A small self-supervised image encoder, trained from scratch.
Model: 10.4M parameters, 32-pixel images, arch pvt, norm layernorm, activation relu, patch size [2, 2], depths [3, 6, 3].
Training: soap at rate 0.00097, 7900 steps, batches of 128.
Data: 90422 training examples, 11.2 epochs.
Rows from block 9, named by matrix and row number. Each number is 200 + 40 x the weight over its row's rms, rounded and kept within 0 to 999. All counts start at 0. After the name is the row's rms in percent of the matrix's.
# fc2: MLP down (model.blocks.9.mlp.fc2.weight, 384x1536), inputs 0-139
fc2.16,096,205,176,185,261,236,186,170,246,251,285,213,261,234,183,180,193,170,164,242,259,118,104,145,140,219,149,218,205,176,171,265,163,254,203,214,230,236,185,200,220,238,219,194,122,171,206,239,217,265,171,144,205,280,194,278,216,227,127,215,214,339,177,305,177,248,246,246,224,204,159,178,182,142,201,180,170,241,147,186,243,173,214,155,163,219,210,171,178,210,205,206,183,277,168,204,171,175,236,226,171,183,191,245,152,208,189,193,246,221,188,214,214,204,212,207,180,275,208,214,196,163,176,187,246,214,178,183,141,183,209,161,206,185,226,189,188,202,213,210,252
fc2.17,097,250,147,180,269,210,207,190,188,251,286,175,160,217,174,202,177,204,237,212,158,151,130,230,181,219,177,130,175,193,227,208,238,188,242,162,241,298,175,216,152,206,255,193,264,204,189,192,201,185,257,191,212,229,136,163,220,187,195,160,221,258,175,233,198,181,139,249,215,173,256,176,203,150,172,253,249,217,202,194,187,178,133,169,225,236,130,173,252,177,253,185,213,151,182,229,247,164,216,239,277,162,171,198,165,229,176,161,201,180,114,231,252,298,235,197,198,235,269,171,162,193,184,145,190,216,177,180,245,203,263,192,141,226,155,178,207,234,170,219,193
fc2.18,100,233,190,182,160,184,270,209,199,159,242,175,194,172,249,170,221,215,223,177,170,196,221,176,170,194,216,146,182,164,233,226,197,173,215,210,293,207,160,282,161,254,180,198,140,183,194,163,200,213,163,195,130,215,239,219,215,190,252,218,151,218,229,227,208,215,209,279,175,131,165,229,155,249,179,237,168,188,261,254,178,188,161,206,195,240,220,147,209,201,165,185,228,170,148,197,229,191,158,221,248,200,231,160,220,227,215,269,195,218,186,209,193,240,290,211,242,240,189,224,286,214,148,180,226,155,166,188,160,224,185,150,220,183,141,157,202,182,241,238,224
fc2.19,105,146,255,231,204,208,224,270,189,211,223,286,187,127,297,233,174,151,211,243,160,193,131,195,243,138,209,173,261,219,121,152,185,208,274,200,180,188,202,207,181,206,203,143,171,221,159,130,188,277,202,196,245,231,138,133,255,193,178,206,158,316,220,149,161,170,250,209,157,250,209,159,246,206,272,130,202,244,237,170,151,219,242,242,153,228,128,166,256,276,182,219,195,167,192,207,186,94,185,167,171,119,116,228,194,189,194,149,174,209,195,122,207,140,271,184,212,225,185,166,194,262,152,162,217,209,193,310,155,212,213,143,210,241,253,277,285,183,211,256,255
fc2.20,099,173,216,180,221,196,201,159,163,132,141,220,171,288,142,223,195,177,233,173,177,204,189,149,246,103,184,159,121,186,190,179,256,193,228,167,221,173,240,174,206,173,178,212,240,246,226,138,162,177,220,190,202,234,203,185,229,205,192,216,174,211,219,176,201,275,207,181,157,203,181,195,181,218,222,152,174,233,155,195,226,227,87,188,212,246,189,131,189,222,189,165,152,238,240,185,151,201,196,176,237,236,246,146,193,180,197,214,211,164,195,275,201,212,188,148,247,175,176,171,154,256,192,218,160,122,198,165,173,233,222,161,215,227,243,219,244,235,198,229,215
fc2.21,099,192,211,131,167,211,164,189,185,205,215,272,214,271,307,168,239,161,163,200,161,209,199,176,221,185,202,166,138,191,204,189,195,210,143,209,235,268,228,187,194,221,151,156,168,252,146,248,185,210,224,145,298,187,164,194,172,171,223,268,158,271,236,158,170,151,218,160,126,218,288,200,218,215,203,182,204,209,174,136,192,212,192,172,251,195,177,166,221,216,170,216,175,136,214,175,247,216,258,147,261,230,273,161,288,178,117,191,178,148,156,259,190,145,225,221,197,180,175,190,228,166,270,214,222,268,219,238,155,190,259,251,197,178,207,165,236,207,252,210,247
fc2.22,099,207,200,258,306,165,158,200,290,238,220,163,193,170,105,230,202,157,230,225,206,193,227,230,160,227,199,269,231,205,190,115,220,162,245,233,208,144,166,192,198,269,215,201,180,164,210,220,176,143,232,201,136,209,122,257,236,239,242,198,242,275,152,283,159,224,189,264,169,209,237,214,227,252,273,188,224,247,182,174,213,105,256,173,223,215,188,238,196,187,211,217,177,191,141,175,130,248,279,156,235,264,268,200,170,213,228,225,153,219,230,190,160,101,245,199,199,192,200,225,146,217,208,196,162,226,178,175,186,187,230,213,171,175,180,212,197,207,234,208,112
fc2.23,097,167,221,205,220,249,131,208,173,227,220,179,278,205,187,193,256,200,206,188,259,193,114,250,184,162,247,206,162,198,215,167,184,173,195,240,233,174,223,236,129,247,277,196,242,207,109,169,174,137,154,120,184,225,206,223,283,163,163,172,213,237,282,221,238,273,154,217,177,223,209,250,176,203,209,238,163,182,236,234,213,152,198,206,172,167,138,258,174,209,196,178,243,244,278,232,181,189,167,149,234,215,190,242,139,205,217,218,163,236,253,249,197,168,162,256,244,302,188,163,201,138,169,211,174,217,182,131,246,187,212,152,217,137,187,220,147,188,222,151,245
fc2.24,103,210,201,217,202,138,226,182,201,177,192,161,102,215,211,224,189,163,222,211,194,153,267,227,239,157,192,145,163,225,244,178,150,215,212,245,179,265,213,234,264,253,259,135,221,217,239,168,192,196,206,180,208,173,275,189,228,262,117,171,228,166,225,133,219,166,198,194,180,151,249,210,202,124,219,216,179,161,177,244,214,184,151,163,187,226,190,231,137,154,158,129,262,313,175,208,227,218,144,224,179,188,173,210,207,180,247,183,144,199,168,178,222,184,150,226,193,214,155,260,233,263,196,153,208,128,179,123,140,203,232,227,213,157,186,189,216,275,205,172,225
fc2.25,095,168,259,229,172,150,212,172,208,231,211,197,199,212,168,203,194,198,218,243,215,272,229,212,214,164,175,215,205,230,192,150,228,161,130,218,170,158,160,258,165,302,224,230,230,134,174,226,206,172,200,181,197,207,166,210,184,208,241,190,294,227,159,232,222,212,182,176,165,189,201,170,149,185,166,255,160,121,232,212,246,195,211,213,269,214,211,166,277,193,199,199,171,233,134,183,164,150,125,256,175,261,177,213,215,142,194,206,180,271,197,160,199,281,179,228,193,216,234,220,219,129,231,261,276,202,196,214,247,189,122,176,248,184,221,208,214,156,183,159,302
fc2.26,099,216,167,218,216,192,240,208,121,199,136,253,216,179,231,222,211,195,118,280,197,291,184,182,218,271,164,175,234,242,189,214,170,227,217,206,211,125,227,251,199,180,133,190,146,259,174,171,165,198,256,230,172,245,260,216,186,191,223,193,164,181,190,220,216,197,193,130,217,145,202,174,203,161,280,127,151,156,253,263,222,159,229,161,224,219,68,258,274,252,201,184,111,226,173,209,221,175,168,198,204,93,156,233,161,232,122,226,171,183,217,137,221,218,205,181,236,224,260,186,168,219,220,141,192,155,151,187,184,230,191,184,242,197,251,254,144,219,203,228,258
fc2.27,101,200,253,242,222,140,246,151,181,181,160,247,185,174,187,226,184,250,241,221,201,217,167,220,202,183,218,191,151,166,174,164,224,251,232,201,155,207,246,200,223,149,174,215,114,215,187,211,205,218,199,221,299,181,143,199,172,134,234,145,169,197,128,228,200,130,257,213,121,169,153,184,186,183,98,204,119,160,190,247,205,237,199,200,290,160,224,196,176,187,198,214,215,162,292,232,170,200,186,200,154,263,210,201,175,114,161,254,233,133,158,234,183,204,257,222,249,148,140,179,195,232,188,154,149,210,228,183,162,149,191,179,223,177,228,143,198,235,199,169,253
fc2.28,095,225,168,189,202,214,195,275,209,219,144,228,189,141,120,138,127,231,286,219,247,197,223,112,281,214,271,233,155,306,167,180,170,165,265,260,213,210,172,213,224,229,225,219,234,204,131,237,217,116,259,224,256,129,171,195,192,135,187,235,169,138,251,199,193,202,237,185,215,144,245,213,220,272,274,107,178,65,293,152,186,239,199,153,176,167,165,245,244,182,246,220,196,216,156,184,247,237,261,191,184,177,164,178,267,181,180,157,172,213,241,183,224,248,290,220,217,226,199,242,163,158,240,178,230,185,224,256,229,207,203,190,148,150,217,206,196,256,206,134,211
fc2.29,102,152,198,146,307,198,229,181,241,226,174,287,199,212,187,158,190,199,346,211,169,166,137,182,224,226,270,225,242,223,195,167,240,222,157,225,206,119,231,216,214,217,191,223,274,179,241,224,165,243,211,187,233,211,189,187,204,222,231,212,196,276,165,161,203,221,284,130,215,173,178,130,188,242,215,250,164,239,233,130,304,215,171,207,152,202,249,236,198,206,177,145,208,220,193,198,228,208,213,221,167,177,202,193,189,162,196,218,220,232,198,132,256,345,203,224,275,177,216,204,165,194,226,203,158,197,263,111,122,214,214,105,188,123,230,244,202,205,194,247,195
fc2.30,105,212,201,235,168,209,201,188,228,186,165,180,255,155,257,209,218,232,172,202,259,241,179,209,233,194,265,140,201,203,205,224,229,170,166,235,141,221,202,180,239,206,239,155,196,260,203,153,154,109,192,177,187,199,205,144,210,150,198,167,233,233,188,219,196,201,177,228,231,176,278,222,212,173,128,134,171,221,220,223,179,140,240,248,174,129,130,164,206,196,245,123,214,210,201,203,186,178,219,155,155,158,149,223,185,177,205,260,220,177,261,252,169,331,254,169,230,165,215,216,219,181,154,222,193,209,137,255,179,254,142,214,167,234,206,181,203,226,214,222,163
fc2.31,099,230,292,188,155,176,254,80,211,116,152,164,224,197,185,222,199,225,203,195,222,247,219,181,200,231,129,195,211,209,245,170,173,207,164,158,186,135,193,256,204,141,168,225,187,243,269,182,202,140,296,208,197,153,172,219,240,163,194,213,218,178,155,171,197,166,176,176,198,213,188,221,245,181,215,222,200,164,198,248,211,173,127,223,282,277,161,190,251,192,198,194,206,247,273,249,181,233,169,180,139,130,137,274,174,166,236,293,170,168,148,192,188,298,136,194,196,212,186,215,204,235,152,197,147,279,163,143,240,174,222,228,168,214,221,200,236,211,242,247,182
fc2.32,111,196,299,182,170,225,238,241,204,234,237,172,210,206,230,186,175,181,89,231,233,241,221,160,218,122,149,214,181,269,188,201,174,254,212,212,102,163,202,126,256,207,123,162,208,187,228,185,222,199,210,232,144,246,264,304,140,232,188,228,222,205,194,233,206,175,175,188,198,138,171,228,160,141,199,194,196,183,194,174,148,233,188,166,198,200,170,274,204,218,199,323,215,192,154,137,159,235,192,254,225,254,222,146,192,198,179,201,184,242,260,205,176,132,170,208,232,229,196,191,181,154,157,180,172,190,233,202,212,167,152,242,131,196,201,247,165,280,224,198,311
fc2.33,098,222,191,173,234,211,166,232,212,198,201,153,201,220,256,133,198,216,191,240,168,217,206,205,190,212,229,159,104,164,181,183,186,222,221,212,174,323,265,195,97,229,212,180,237,212,218,203,183,253,201,204,269,211,213,148,173,191,214,220,178,147,161,248,218,160,230,154,165,186,219,197,156,245,216,187,129,208,209,163,233,227,165,190,270,166,198,126,206,185,184,269,180,201,169,191,202,170,206,203,218,155,259,186,192,174,211,235,191,203,234,203,162,147,263,187,239,178,209,202,156,243,204,241,224,275,231,182,220,204,219,173,162,245,210,267,162,251,143,209,243
fc2.34,097,175,200,184,146,192,226,211,184,238,122,155,267,181,142,221,199,226,189,270,236,206,286,258,156,147,199,230,169,223,217,135,186,208,172,222,284,228,186,194,165,201,246,192,98,154,243,206,202,225,308,197,159,192,198,208,195,190,176,142,199,178,196,173,207,235,205,185,245,242,233,245,159,198,223,146,228,220,261,265,206,221,185,199,231,218,218,211,231,234,197,292,224,187,168,242,225,199,273,231,245,172,196,130,150,144,196,205,230,247,238,234,234,312,249,184,209,181,206,140,235,190,159,197,191,139,160,135,258,231,168,217,258,181,164,160,202,221,183,121,214
fc2.35,095,179,96,201,189,154,220,157,200,200,216,251,182,187,215,149,154,160,263,188,139,160,232,232,192,139,290,240,167,207,220,175,213,213,215,162,247,218,205,168,141,238,145,201,237,191,202,212,266,201,157,206,161,220,189,177,183,228,116,160,128,214,207,240,197,214,246,209,189,164,248,176,299,211,172,139,201,298,188,220,165,201,233,206,179,263,131,204,216,174,290,135,204,202,253,253,187,202,151,192,208,188,210,191,184,159,193,252,217,204,219,207,213,116,87,238,147,230,151,219,191,179,138,192,196,189,134,272,205,201,180,231,199,155,197,190,216,287,201,290,130
fc2.36,101,199,137,212,219,235,212,164,271,232,182,242,186,150,109,232,163,178,307,219,218,89,172,183,230,176,286,246,170,157,236,195,161,232,159,201,205,150,192,277,190,217,173,202,193,202,169,140,203,258,210,169,188,206,139,263,171,253,228,188,237,119,188,229,224,246,145,188,238,200,195,181,199,197,202,197,198,236,214,172,244,224,253,240,163,174,150,220,263,207,197,223,241,141,252,203,122,182,223,175,185,260,225,193,214,241,255,171,201,212,222,260,192,245,180,216,209,166,191,212,163,236,176,226,190,204,250,218,198,204,171,229,224,218,235,250,256,231,212,213,248
fc2.37,098,232,237,211,146,193,137,196,102,184,136,171,288,221,174,239,150,185,129,224,196,190,165,155,209,205,167,267,219,209,191,200,181,118,180,217,215,214,167,73,161,201,200,199,196,156,244,167,205,204,258,187,210,169,266,209,197,235,182,167,248,159,211,241,207,189,216,144,183,182,206,271,204,252,218,160,163,188,224,193,193,176,244,151,183,179,174,243,174,197,181,151,254,242,164,218,229,213,277,188,282,164,178,196,191,164,248,172,202,204,159,187,168,164,171,237,262,189,190,174,200,237,125,198,166,219,242,170,188,260,117,172,223,260,277,237,98,169,222,178,235
fc2.38,100,207,140,232,249,287,201,232,234,224,213,122,167,150,194,201,203,201,208,174,209,176,244,249,217,148,223,258,189,169,206,102,212,202,223,232,236,225,221,219,173,191,194,181,173,179,232,193,140,250,206,240,160,169,200,188,240,236,188,183,188,184,192,232,218,206,205,248,277,204,225,211,147,199,247,173,212,143,231,257,226,223,210,244,194,205,242,162,188,170,161,246,258,229,211,220,120,200,215,242,181,228,190,223,201,223,218,203,249,199,193,212,231,206,202,162,189,181,222,166,146,236,226,213,253,183,233,213,306,196,203,218,232,181,210,248,197,159,168,146,186
fc2.39,098,153,240,224,175,195,217,195,157,229,210,210,269,185,272,178,137,223,225,249,228,237,250,231,194,224,193,171,248,97,245,98,226,245,181,232,179,176,168,215,191,157,245,184,264,208,315,194,204,177,207,220,185,248,216,194,160,194,224,268,223,194,179,199,203,224,231,164,189,219,238,172,186,112,254,209,180,102,120,194,216,228,223,203,254,154,183,176,179,202,225,202,225,206,185,225,186,189,177,250,242,177,195,190,109,217,227,192,221,176,130,178,173,196,155,206,202,164,204,203,210,179,230,167,186,139,214,121,261,216,190,179,221,255,210,127,220,172,208,196,307
fc2.40,101,220,205,195,172,152,235,205,168,188,240,200,171,180,203,261,240,175,185,205,182,158,209,251,154,209,219,222,213,137,203,162,208,149,273,147,229,205,147,140,250,171,134,202,184,166,188,270,164,185,287,188,195,191,144,204,217,227,233,192,215,107,180,298,214,194,138,206,259,226,170,205,168,207,197,181,212,148,229,285,265,260,136,203,114,208,306,233,261,239,188,220,254,181,208,216,235,188,179,226,251,185,179,151,211,230,221,183,253,148,222,159,183,143,166,164,188,185,222,201,196,253,141,188,221,212,174,314,214,204,146,225,171,229,134,191,243,210,206,158,246
fc2.41,101,230,203,228,197,203,161,230,184,221,151,152,229,196,158,237,196,195,168,257,177,170,221,187,236,228,274,245,203,192,207,216,213,188,231,205,218,278,204,178,289,163,212,194,242,114,207,222,234,178,141,211,241,193,222,162,194,208,241,150,200,109,194,161,230,141,210,252,127,240,138,244,198,229,198,214,195,225,180,218,225,249,156,210,202,223,247,192,145,164,194,185,284,207,197,175,175,253,218,124,211,210,169,169,189,232,171,212,232,274,133,208,150,189,107,164,206,199,172,224,241,105,199,235,260,158,298,182,92,200,271,262,230,210,183,162,240,209,189,127,142
fc2.42,112,257,178,156,217,236,196,311,230,164,215,169,133,191,170,273,142,194,321,229,205,191,202,245,228,223,182,193,239,206,232,162,211,190,167,156,175,244,176,262,143,215,216,199,215,160,148,224,212,263,144,206,189,235,186,174,164,160,271,252,205,225,212,189,128,190,230,219,218,190,164,227,200,114,235,198,176,202,163,164,269,139,194,222,164,192,132,176,210,190,152,235,239,188,205,217,153,256,166,245,206,215,182,159,178,172,248,204,256,175,176,215,247,104,226,203,195,168,138,165,172,242,259,156,226,229,197,230,142,199,156,249,252,228,211,142,178,182,229,223,141
fc2.43,100,227,215,189,107,209,231,199,152,182,187,253,225,196,154,226,181,175,194,201,168,154,235,212,210,236,102,194,132,208,227,173,223,241,167,192,185,206,187,167,212,173,282,189,133,130,153,204,225,156,250,206,208,226,234,211,203,297,197,238,189,261,179,219,143,195,101,227,212,225,184,214,180,225,197,104,177,176,183,140,194,207,145,214,202,186,189,192,159,218,182,134,194,167,223,198,225,151,148,169,212,162,222,184,210,142,203,131,206,122,186,200,197,148,256,200,206,142,186,231,146,252,263,187,230,246,210,49,195,164,168,195,147,247,263,213,225,154,282,255,240
fc2.44,100,220,213,167,198,161,212,138,253,147,142,147,218,226,229,157,238,212,142,128,225,257,242,87,213,131,260,165,173,257,141,272,155,251,300,170,252,254,188,217,221,200,216,212,205,165,257,233,213,226,108,218,180,161,234,205,196,331,209,213,249,224,170,249,186,218,217,258,242,202,201,181,209,163,183,226,169,239,186,157,244,273,232,237,259,248,278,259,152,234,259,198,212,207,257,159,194,179,119,152,265,232,293,147,280,198,253,208,203,231,207,179,261,170,192,199,245,172,227,214,223,142,208,200,269,244,312,260,160,233,205,225,181,147,194,185,212,167,217,195,108
fc2.45,094,188,175,209,207,154,295,185,241,206,230,311,170,137,164,219,250,248,211,169,253,197,150,229,200,235,234,166,153,153,104,109,179,231,196,197,200,187,219,294,203,179,281,286,174,220,233,274,213,250,174,159,224,203,160,188,223,179,142,132,183,73,198,245,208,168,174,261,142,230,215,253,176,255,157,251,259,136,234,168,164,169,105,224,164,155,204,217,217,156,172,160,222,182,298,208,165,174,194,213,182,263,205,198,222,229,201,179,237,141,129,194,189,251,192,174,254,214,221,208,182,191,185,224,144,115,201,191,280,150,169,207,195,253,145,171,231,240,172,142,214
fc2.46,103,194,197,159,209,127,172,223,205,199,276,149,228,148,194,214,173,193,175,248,235,191,201,245,234,240,141,193,242,174,163,139,261,204,242,201,134,243,207,199,263,234,238,223,209,222,117,218,268,263,251,213,221,172,185,219,164,232,168,152,238,242,190,238,153,218,229,253,231,206,211,172,229,262,268,218,175,252,179,187,237,174,170,230,211,204,199,168,180,217,194,210,192,192,133,164,240,233,179,241,224,239,338,196,197,141,193,135,229,226,160,186,139,287,326,167,241,146,257,145,243,209,107,165,229,215,197,260,296,133,153,243,170,269,218,250,184,104,172,155,191
fc2.47,095,249,199,252,154,206,162,138,199,202,230,229,192,169,259,235,268,162,154,154,272,249,156,171,132,151,325,225,182,224,163,154,280,127,173,195,208,236,196,167,187,161,160,173,187,158,151,232,216,191,165,227,185,216,203,204,231,189,295,141,179,158,164,187,193,218,235,203,280,232,214,163,258,286,268,233,222,117,213,265,163,188,225,215,125,166,166,199,215,199,234,255,203,191,211,240,194,157,226,166,219,200,219,211,198,248,208,224,252,168,231,245,252,99,104,229,186,283,228,244,231,156,221,200,174,187,170,156,233,223,149,225,199,160,143,255,180,228,174,189,148
fc2.48,102,226,223,249,171,150,223,223,157,106,214,223,188,290,238,163,244,200,269,258,212,168,151,162,218,236,257,210,242,93,212,217,181,209,279,246,230,175,222,163,250,204,225,211,194,202,154,241,257,211,251,107,208,139,224,189,220,191,138,250,189,201,272,244,228,189,232,212,198,251,179,175,226,241,250,231,167,237,230,234,244,232,266,213,139,208,153,176,248,183,215,246,188,156,198,227,223,241,226,163,200,207,221,172,241,241,243,168,220,197,232,137,200,235,195,219,237,298,223,220,126,351,258,204,207,224,229,271,208,242,205,272,168,245,239,199,157,161,252,177,214
fc2.49,099,239,238,200,213,183,224,238,195,184,116,206,139,169,198,217,229,203,194,214,260,221,151,188,172,232,230,189,180,273,201,226,205,167,261,191,235,216,181,183,255,253,200,189,167,186,108,142,202,183,225,177,151,237,195,122,166,177,210,220,212,224,187,206,182,269,210,152,176,122,201,217,193,183,153,191,158,192,155,161,170,208,154,212,151,114,171,175,199,204,215,264,162,179,176,206,154,137,209,243,165,167,109,208,273,180,122,310,251,214,213,202,220,176,194,166,234,201,208,221,211,214,187,177,190,177,211,157,149,203,156,203,184,162,188,224,175,203,174,222,229
fc2.50,092,224,169,145,149,220,193,179,306,215,296,204,208,195,179,269,215,192,264,135,191,160,141,198,278,228,225,270,191,165,208,243,253,252,187,169,177,238,241,193,183,195,167,247,169,161,118,212,197,224,134,196,199,200,169,183,215,156,185,132,150,193,157,254,242,276,213,246,234,144,134,203,252,207,157,258,151,222,196,193,236,188,119,311,242,215,219,249,212,228,172,262,151,263,269,247,172,207,249,231,185,232,146,188,225,230,129,174,185,248,217,161,149,214,203,169,180,194,170,171,217,217,162,219,244,150,110,235,149,238,246,188,188,201,162,170,236,165,206,204,165
fc2.51,102,200,188,222,177,234,163,216,188,105,220,212,178,188,215,167,187,295,141,154,174,178,205,157,184,225,140,169,223,97,217,193,223,163,177,202,280,200,208,162,258,206,186,200,195,167,302,125,196,176,128,159,166,141,234,242,224,176,210,194,218,186,156,195,160,160,169,150,248,231,234,227,213,116,166,227,201,163,210,171,177,164,236,209,193,256,250,217,166,208,216,178,201,247,142,226,213,160,190,196,162,265,260,197,197,205,211,198,146,183,224,232,144,152,200,188,167,232,229,231,194,135,222,207,225,224,209,108,165,251,222,201,254,186,216,130,206,205,211,185,211
fc2.52,100,234,192,244,225,235,185,192,177,216,193,126,221,82,265,229,202,156,188,202,285,230,250,236,232,194,223,191,197,262,229,214,124,226,233,136,194,136,203,186,266,237,220,189,197,170,214,182,119,179,247,265,218,189,269,198,181,244,197,231,273,63,244,196,205,195,120,237,230,176,189,186,162,197,171,168,237,159,230,156,228,229,209,190,207,172,259,148,273,232,182,193,247,236,203,179,146,212,208,196,202,215,227,227,216,194,178,182,104,142,202,181,229,164,238,191,172,223,249,203,236,118,233,169,252,269,232,276,236,212,211,251,227,180,207,206,166,231,202,164,159
fc2.53,109,207,151,254,238,208,194,249,184,149,146,193,234,191,178,137,193,171,187,163,167,166,136,261,198,239,265,232,177,198,185,166,211,173,237,257,212,178,232,235,270,181,173,214,192,137,184,270,213,295,115,226,201,166,250,224,236,264,205,175,215,176,167,153,165,211,145,254,187,175,197,214,181,248,263,195,190,244,214,186,206,180,157,157,155,304,205,187,170,250,229,160,246,203,262,191,214,220,153,221,229,190,207,246,225,189,235,224,176,202,163,195,216,126,192,214,217,223,259,157,280,207,223,219,247,119,256,148,212,229,272,150,208,212,230,178,180,134,213,185,158
fc2.54,099,169,159,97,165,208,209,178,270,191,254,207,147,127,207,235,195,132,218,154,214,151,205,216,112,119,237,244,171,214,199,286,269,242,330,168,176,219,244,295,240,172,121,183,210,245,160,192,202,205,195,200,97,137,175,166,216,174,186,240,151,225,248,206,226,198,275,211,173,174,223,187,198,176,184,152,188,204,175,164,267,237,212,214,230,232,174,246,274,159,222,246,111,172,255,195,187,249,145,265,184,264,235,136,233,211,235,194,175,248,253,188,204,253,177,175,172,228,225,202,147,182,192,178,238,217,296,288,194,221,193,241,209,205,210,255,199,188,201,213,247
fc2.55,100,142,160,192,185,180,303,142,152,156,196,246,224,191,147,189,130,147,206,170,136,222,127,181,166,222,177,214,213,181,224,220,258,233,234,235,245,217,221,248,188,226,182,184,229,162,166,244,217,191,317,128,223,124,122,163,201,119,162,180,201,317,278,166,152,256,91,190,258,209,198,165,198,223,250,126,127,147,256,180,210,236,209,193,201,212,278,159,319,220,212,162,148,218,252,194,186,217,209,198,152,178,177,160,194,230,211,212,175,161,191,188,217,185,211,170,127,133,203,177,206,285,181,176,144,188,142,313,263,192,158,190,217,225,211,277,160,239,221,179,220
fc2.56,099,186,213,165,147,261,185,211,179,219,210,209,144,198,180,285,201,216,274,210,242,182,192,177,205,238,232,168,166,162,235,241,222,252,252,194,194,143,229,215,179,176,165,192,175,174,233,227,180,184,222,149,190,254,208,200,240,135,229,193,165,177,149,285,163,198,207,199,169,163,210,155,190,183,231,192,194,174,243,155,183,210,177,191,253,109,159,182,226,226,161,238,183,231,199,246,138,258,220,195,243,251,246,205,222,202,172,163,126,236,227,218,158,262,189,153,238,177,223,177,188,212,250,196,209,183,117,162,135,140,218,190,222,188,203,177,174,147,212,222,209
fc2.57,101,172,162,237,232,233,212,201,206,205,118,105,254,189,166,215,157,182,162,207,181,177,137,235,193,260,259,166,214,171,211,156,209,153,230,251,150,168,249,133,214,193,267,251,209,115,148,155,221,197,81,179,180,145,185,197,197,138,177,226,200,195,231,235,210,223,129,207,206,197,208,147,177,276,280,221,161,301,168,139,224,233,209,173,164,181,206,214,170,212,172,143,166,205,206,207,188,213,285,227,230,214,192,203,190,206,219,224,196,259,229,213,124,218,215,248,198,307,209,216,192,201,228,162,210,98,152,203,175,181,231,116,155,103,260,117,135,217,229,260,144
fc2.58,104,133,169,208,176,205,157,167,178,213,186,183,200,235,143,134,190,210,101,266,226,191,182,202,179,188,125,242,133,252,237,203,201,191,238,239,150,223,164,147,194,121,95,227,247,157,233,267,210,238,198,260,271,154,231,238,187,169,174,198,202,155,222,237,242,165,275,196,236,224,198,205,148,158,177,247,201,126,211,197,155,207,200,160,267,172,179,217,107,177,163,253,228,263,146,205,179,237,213,161,162,217,185,226,129,176,204,220,176,190,198,206,218,261,114,232,195,223,167,192,204,173,171,209,161,283,226,212,245,186,213,232,198,196,100,240,163,292,223,216,214
fc2.59,106,217,200,205,252,201,173,172,199,189,181,259,218,239,261,200,224,148,239,270,173,109,243,220,201,158,172,249,150,219,221,201,249,238,170,261,183,164,171,125,284,180,187,230,156,172,232,225,209,208,159,258,192,207,207,276,159,272,273,207,222,158,280,191,160,202,231,208,153,269,174,201,234,175,259,215,205,231,215,184,200,186,197,220,213,184,165,153,190,193,228,257,195,229,231,210,266,250,169,154,199,138,245,167,224,187,201,128,181,231,139,223,147,231,278,209,217,175,221,237,179,202,233,189,178,222,197,155,143,211,200,213,199,208,296,152,243,171,141,201,239
fc2.60,096,226,218,193,185,162,196,233,192,251,226,243,132,204,161,166,169,248,154,216,226,125,187,169,222,125,229,247,204,271,200,199,273,180,211,154,206,164,186,220,196,215,257,159,269,86,223,203,232,273,156,283,224,256,155,218,218,205,172,246,223,202,157,151,188,190,200,184,228,212,182,209,194,148,206,179,244,258,248,179,167,239,207,238,208,214,201,140,217,259,217,249,132,140,216,208,167,189,180,218,148,218,198,134,184,210,196,163,199,196,143,189,169,294,196,137,176,197,195,246,169,195,246,202,218,204,177,206,156,203,219,197,175,177,155,182,136,172,143,185,227
fc2.61,095,184,190,199,202,215,169,196,175,94,305,268,207,151,208,238,182,190,199,230,136,182,171,175,214,148,118,195,225,205,246,246,188,238,120,208,114,209,202,189,285,226,191,205,209,175,249,140,234,187,257,227,172,137,209,179,232,271,226,123,207,280,277,197,167,210,158,237,200,186,196,135,182,145,167,130,164,193,192,171,230,223,216,167,230,221,231,174,226,192,261,187,153,176,230,208,162,189,238,253,201,214,190,224,165,227,225,187,194,170,128,233,187,210,216,217,277,262,225,154,219,211,190,204,210,197,276,191,234,148,173,181,235,222,231,179,193,199,201,249,196
fc2.62,098,201,190,211,167,218,145,165,144,191,260,193,223,210,143,230,171,216,193,206,194,245,170,231,197,173,198,164,226,214,185,170,185,187,264,190,232,231,177,221,226,276,191,232,198,169,178,207,177,202,205,263,196,146,141,169,230,196,197,201,198,179,205,193,254,194,192,204,187,175,281,229,232,318,174,271,172,165,169,205,243,172,166,160,239,146,206,136,218,156,195,203,235,198,219,213,233,203,310,247,166,148,184,166,261,131,253,195,179,168,146,140,208,176,175,169,287,136,228,231,223,193,199,220,254,141,157,224,152,234,183,226,236,233,142,201,123,181,135,203,197
fc2.63,100,206,193,238,142,218,210,239,216,264,178,148,168,199,210,174,178,209,144,199,132,242,222,270,209,173,228,167,160,235,217,248,191,150,210,165,220,261,210,202,222,242,174,214,214,192,219,216,179,117,218,192,270,240,191,174,133,226,174,268,197,257,239,216,235,196,246,159,145,237,211,143,167,229,253,117,223,221,208,223,218,212,68,179,209,161,205,165,260,238,204,115,249,201,184,181,194,218,153,216,242,178,178,201,212,198,185,204,191,221,275,238,154,207,223,163,260,243,157,179,214,218,259,192,161,137,175,179,135,193,253,216,171,199,243,193,155,241,178,199,221
fc2.64,094,250,172,224,237,142,187,196,214,223,131,160,139,167,238,187,257,215,249,152,211,110,208,123,165,272,187,221,218,207,195,180,210,222,201,177,161,266,246,202,233,183,130,205,208,129,137,197,256,130,273,165,131,232,246,171,226,293,284,174,211,155,189,223,195,196,211,157,251,124,193,206,160,152,208,228,257,134,240,168,219,243,209,110,175,213,244,180,216,157,208,242,203,190,245,138,202,184,184,177,206,108,202,200,219,165,224,136,180,246,133,148,242,148,205,217,181,213,200,217,160,241,297,207,274,199,203,231,280,132,269,193,185,188,176,299,228,223,202,212,222
fc2.65,093,279,184,235,226,162,202,207,204,177,169,163,231,148,256,229,245,163,224,183,169,202,203,216,195,253,259,196,266,169,193,139,192,127,119,162,223,196,259,194,123,228,114,262,161,211,201,180,238,137,169,249,210,210,297,246,279,223,167,217,207,196,89,280,183,219,160,207,202,200,273,190,185,257,292,179,279,228,194,195,171,163,184,193,227,179,197,194,188,182,81,193,159,159,228,252,174,184,185,183,290,155,207,175,193,202,139,211,172,249,162,182,170,232,224,203,207,241,174,145,228,221,227,108,247,191,152,198,194,221,206,261,210,235,199,149,223,187,202,161,123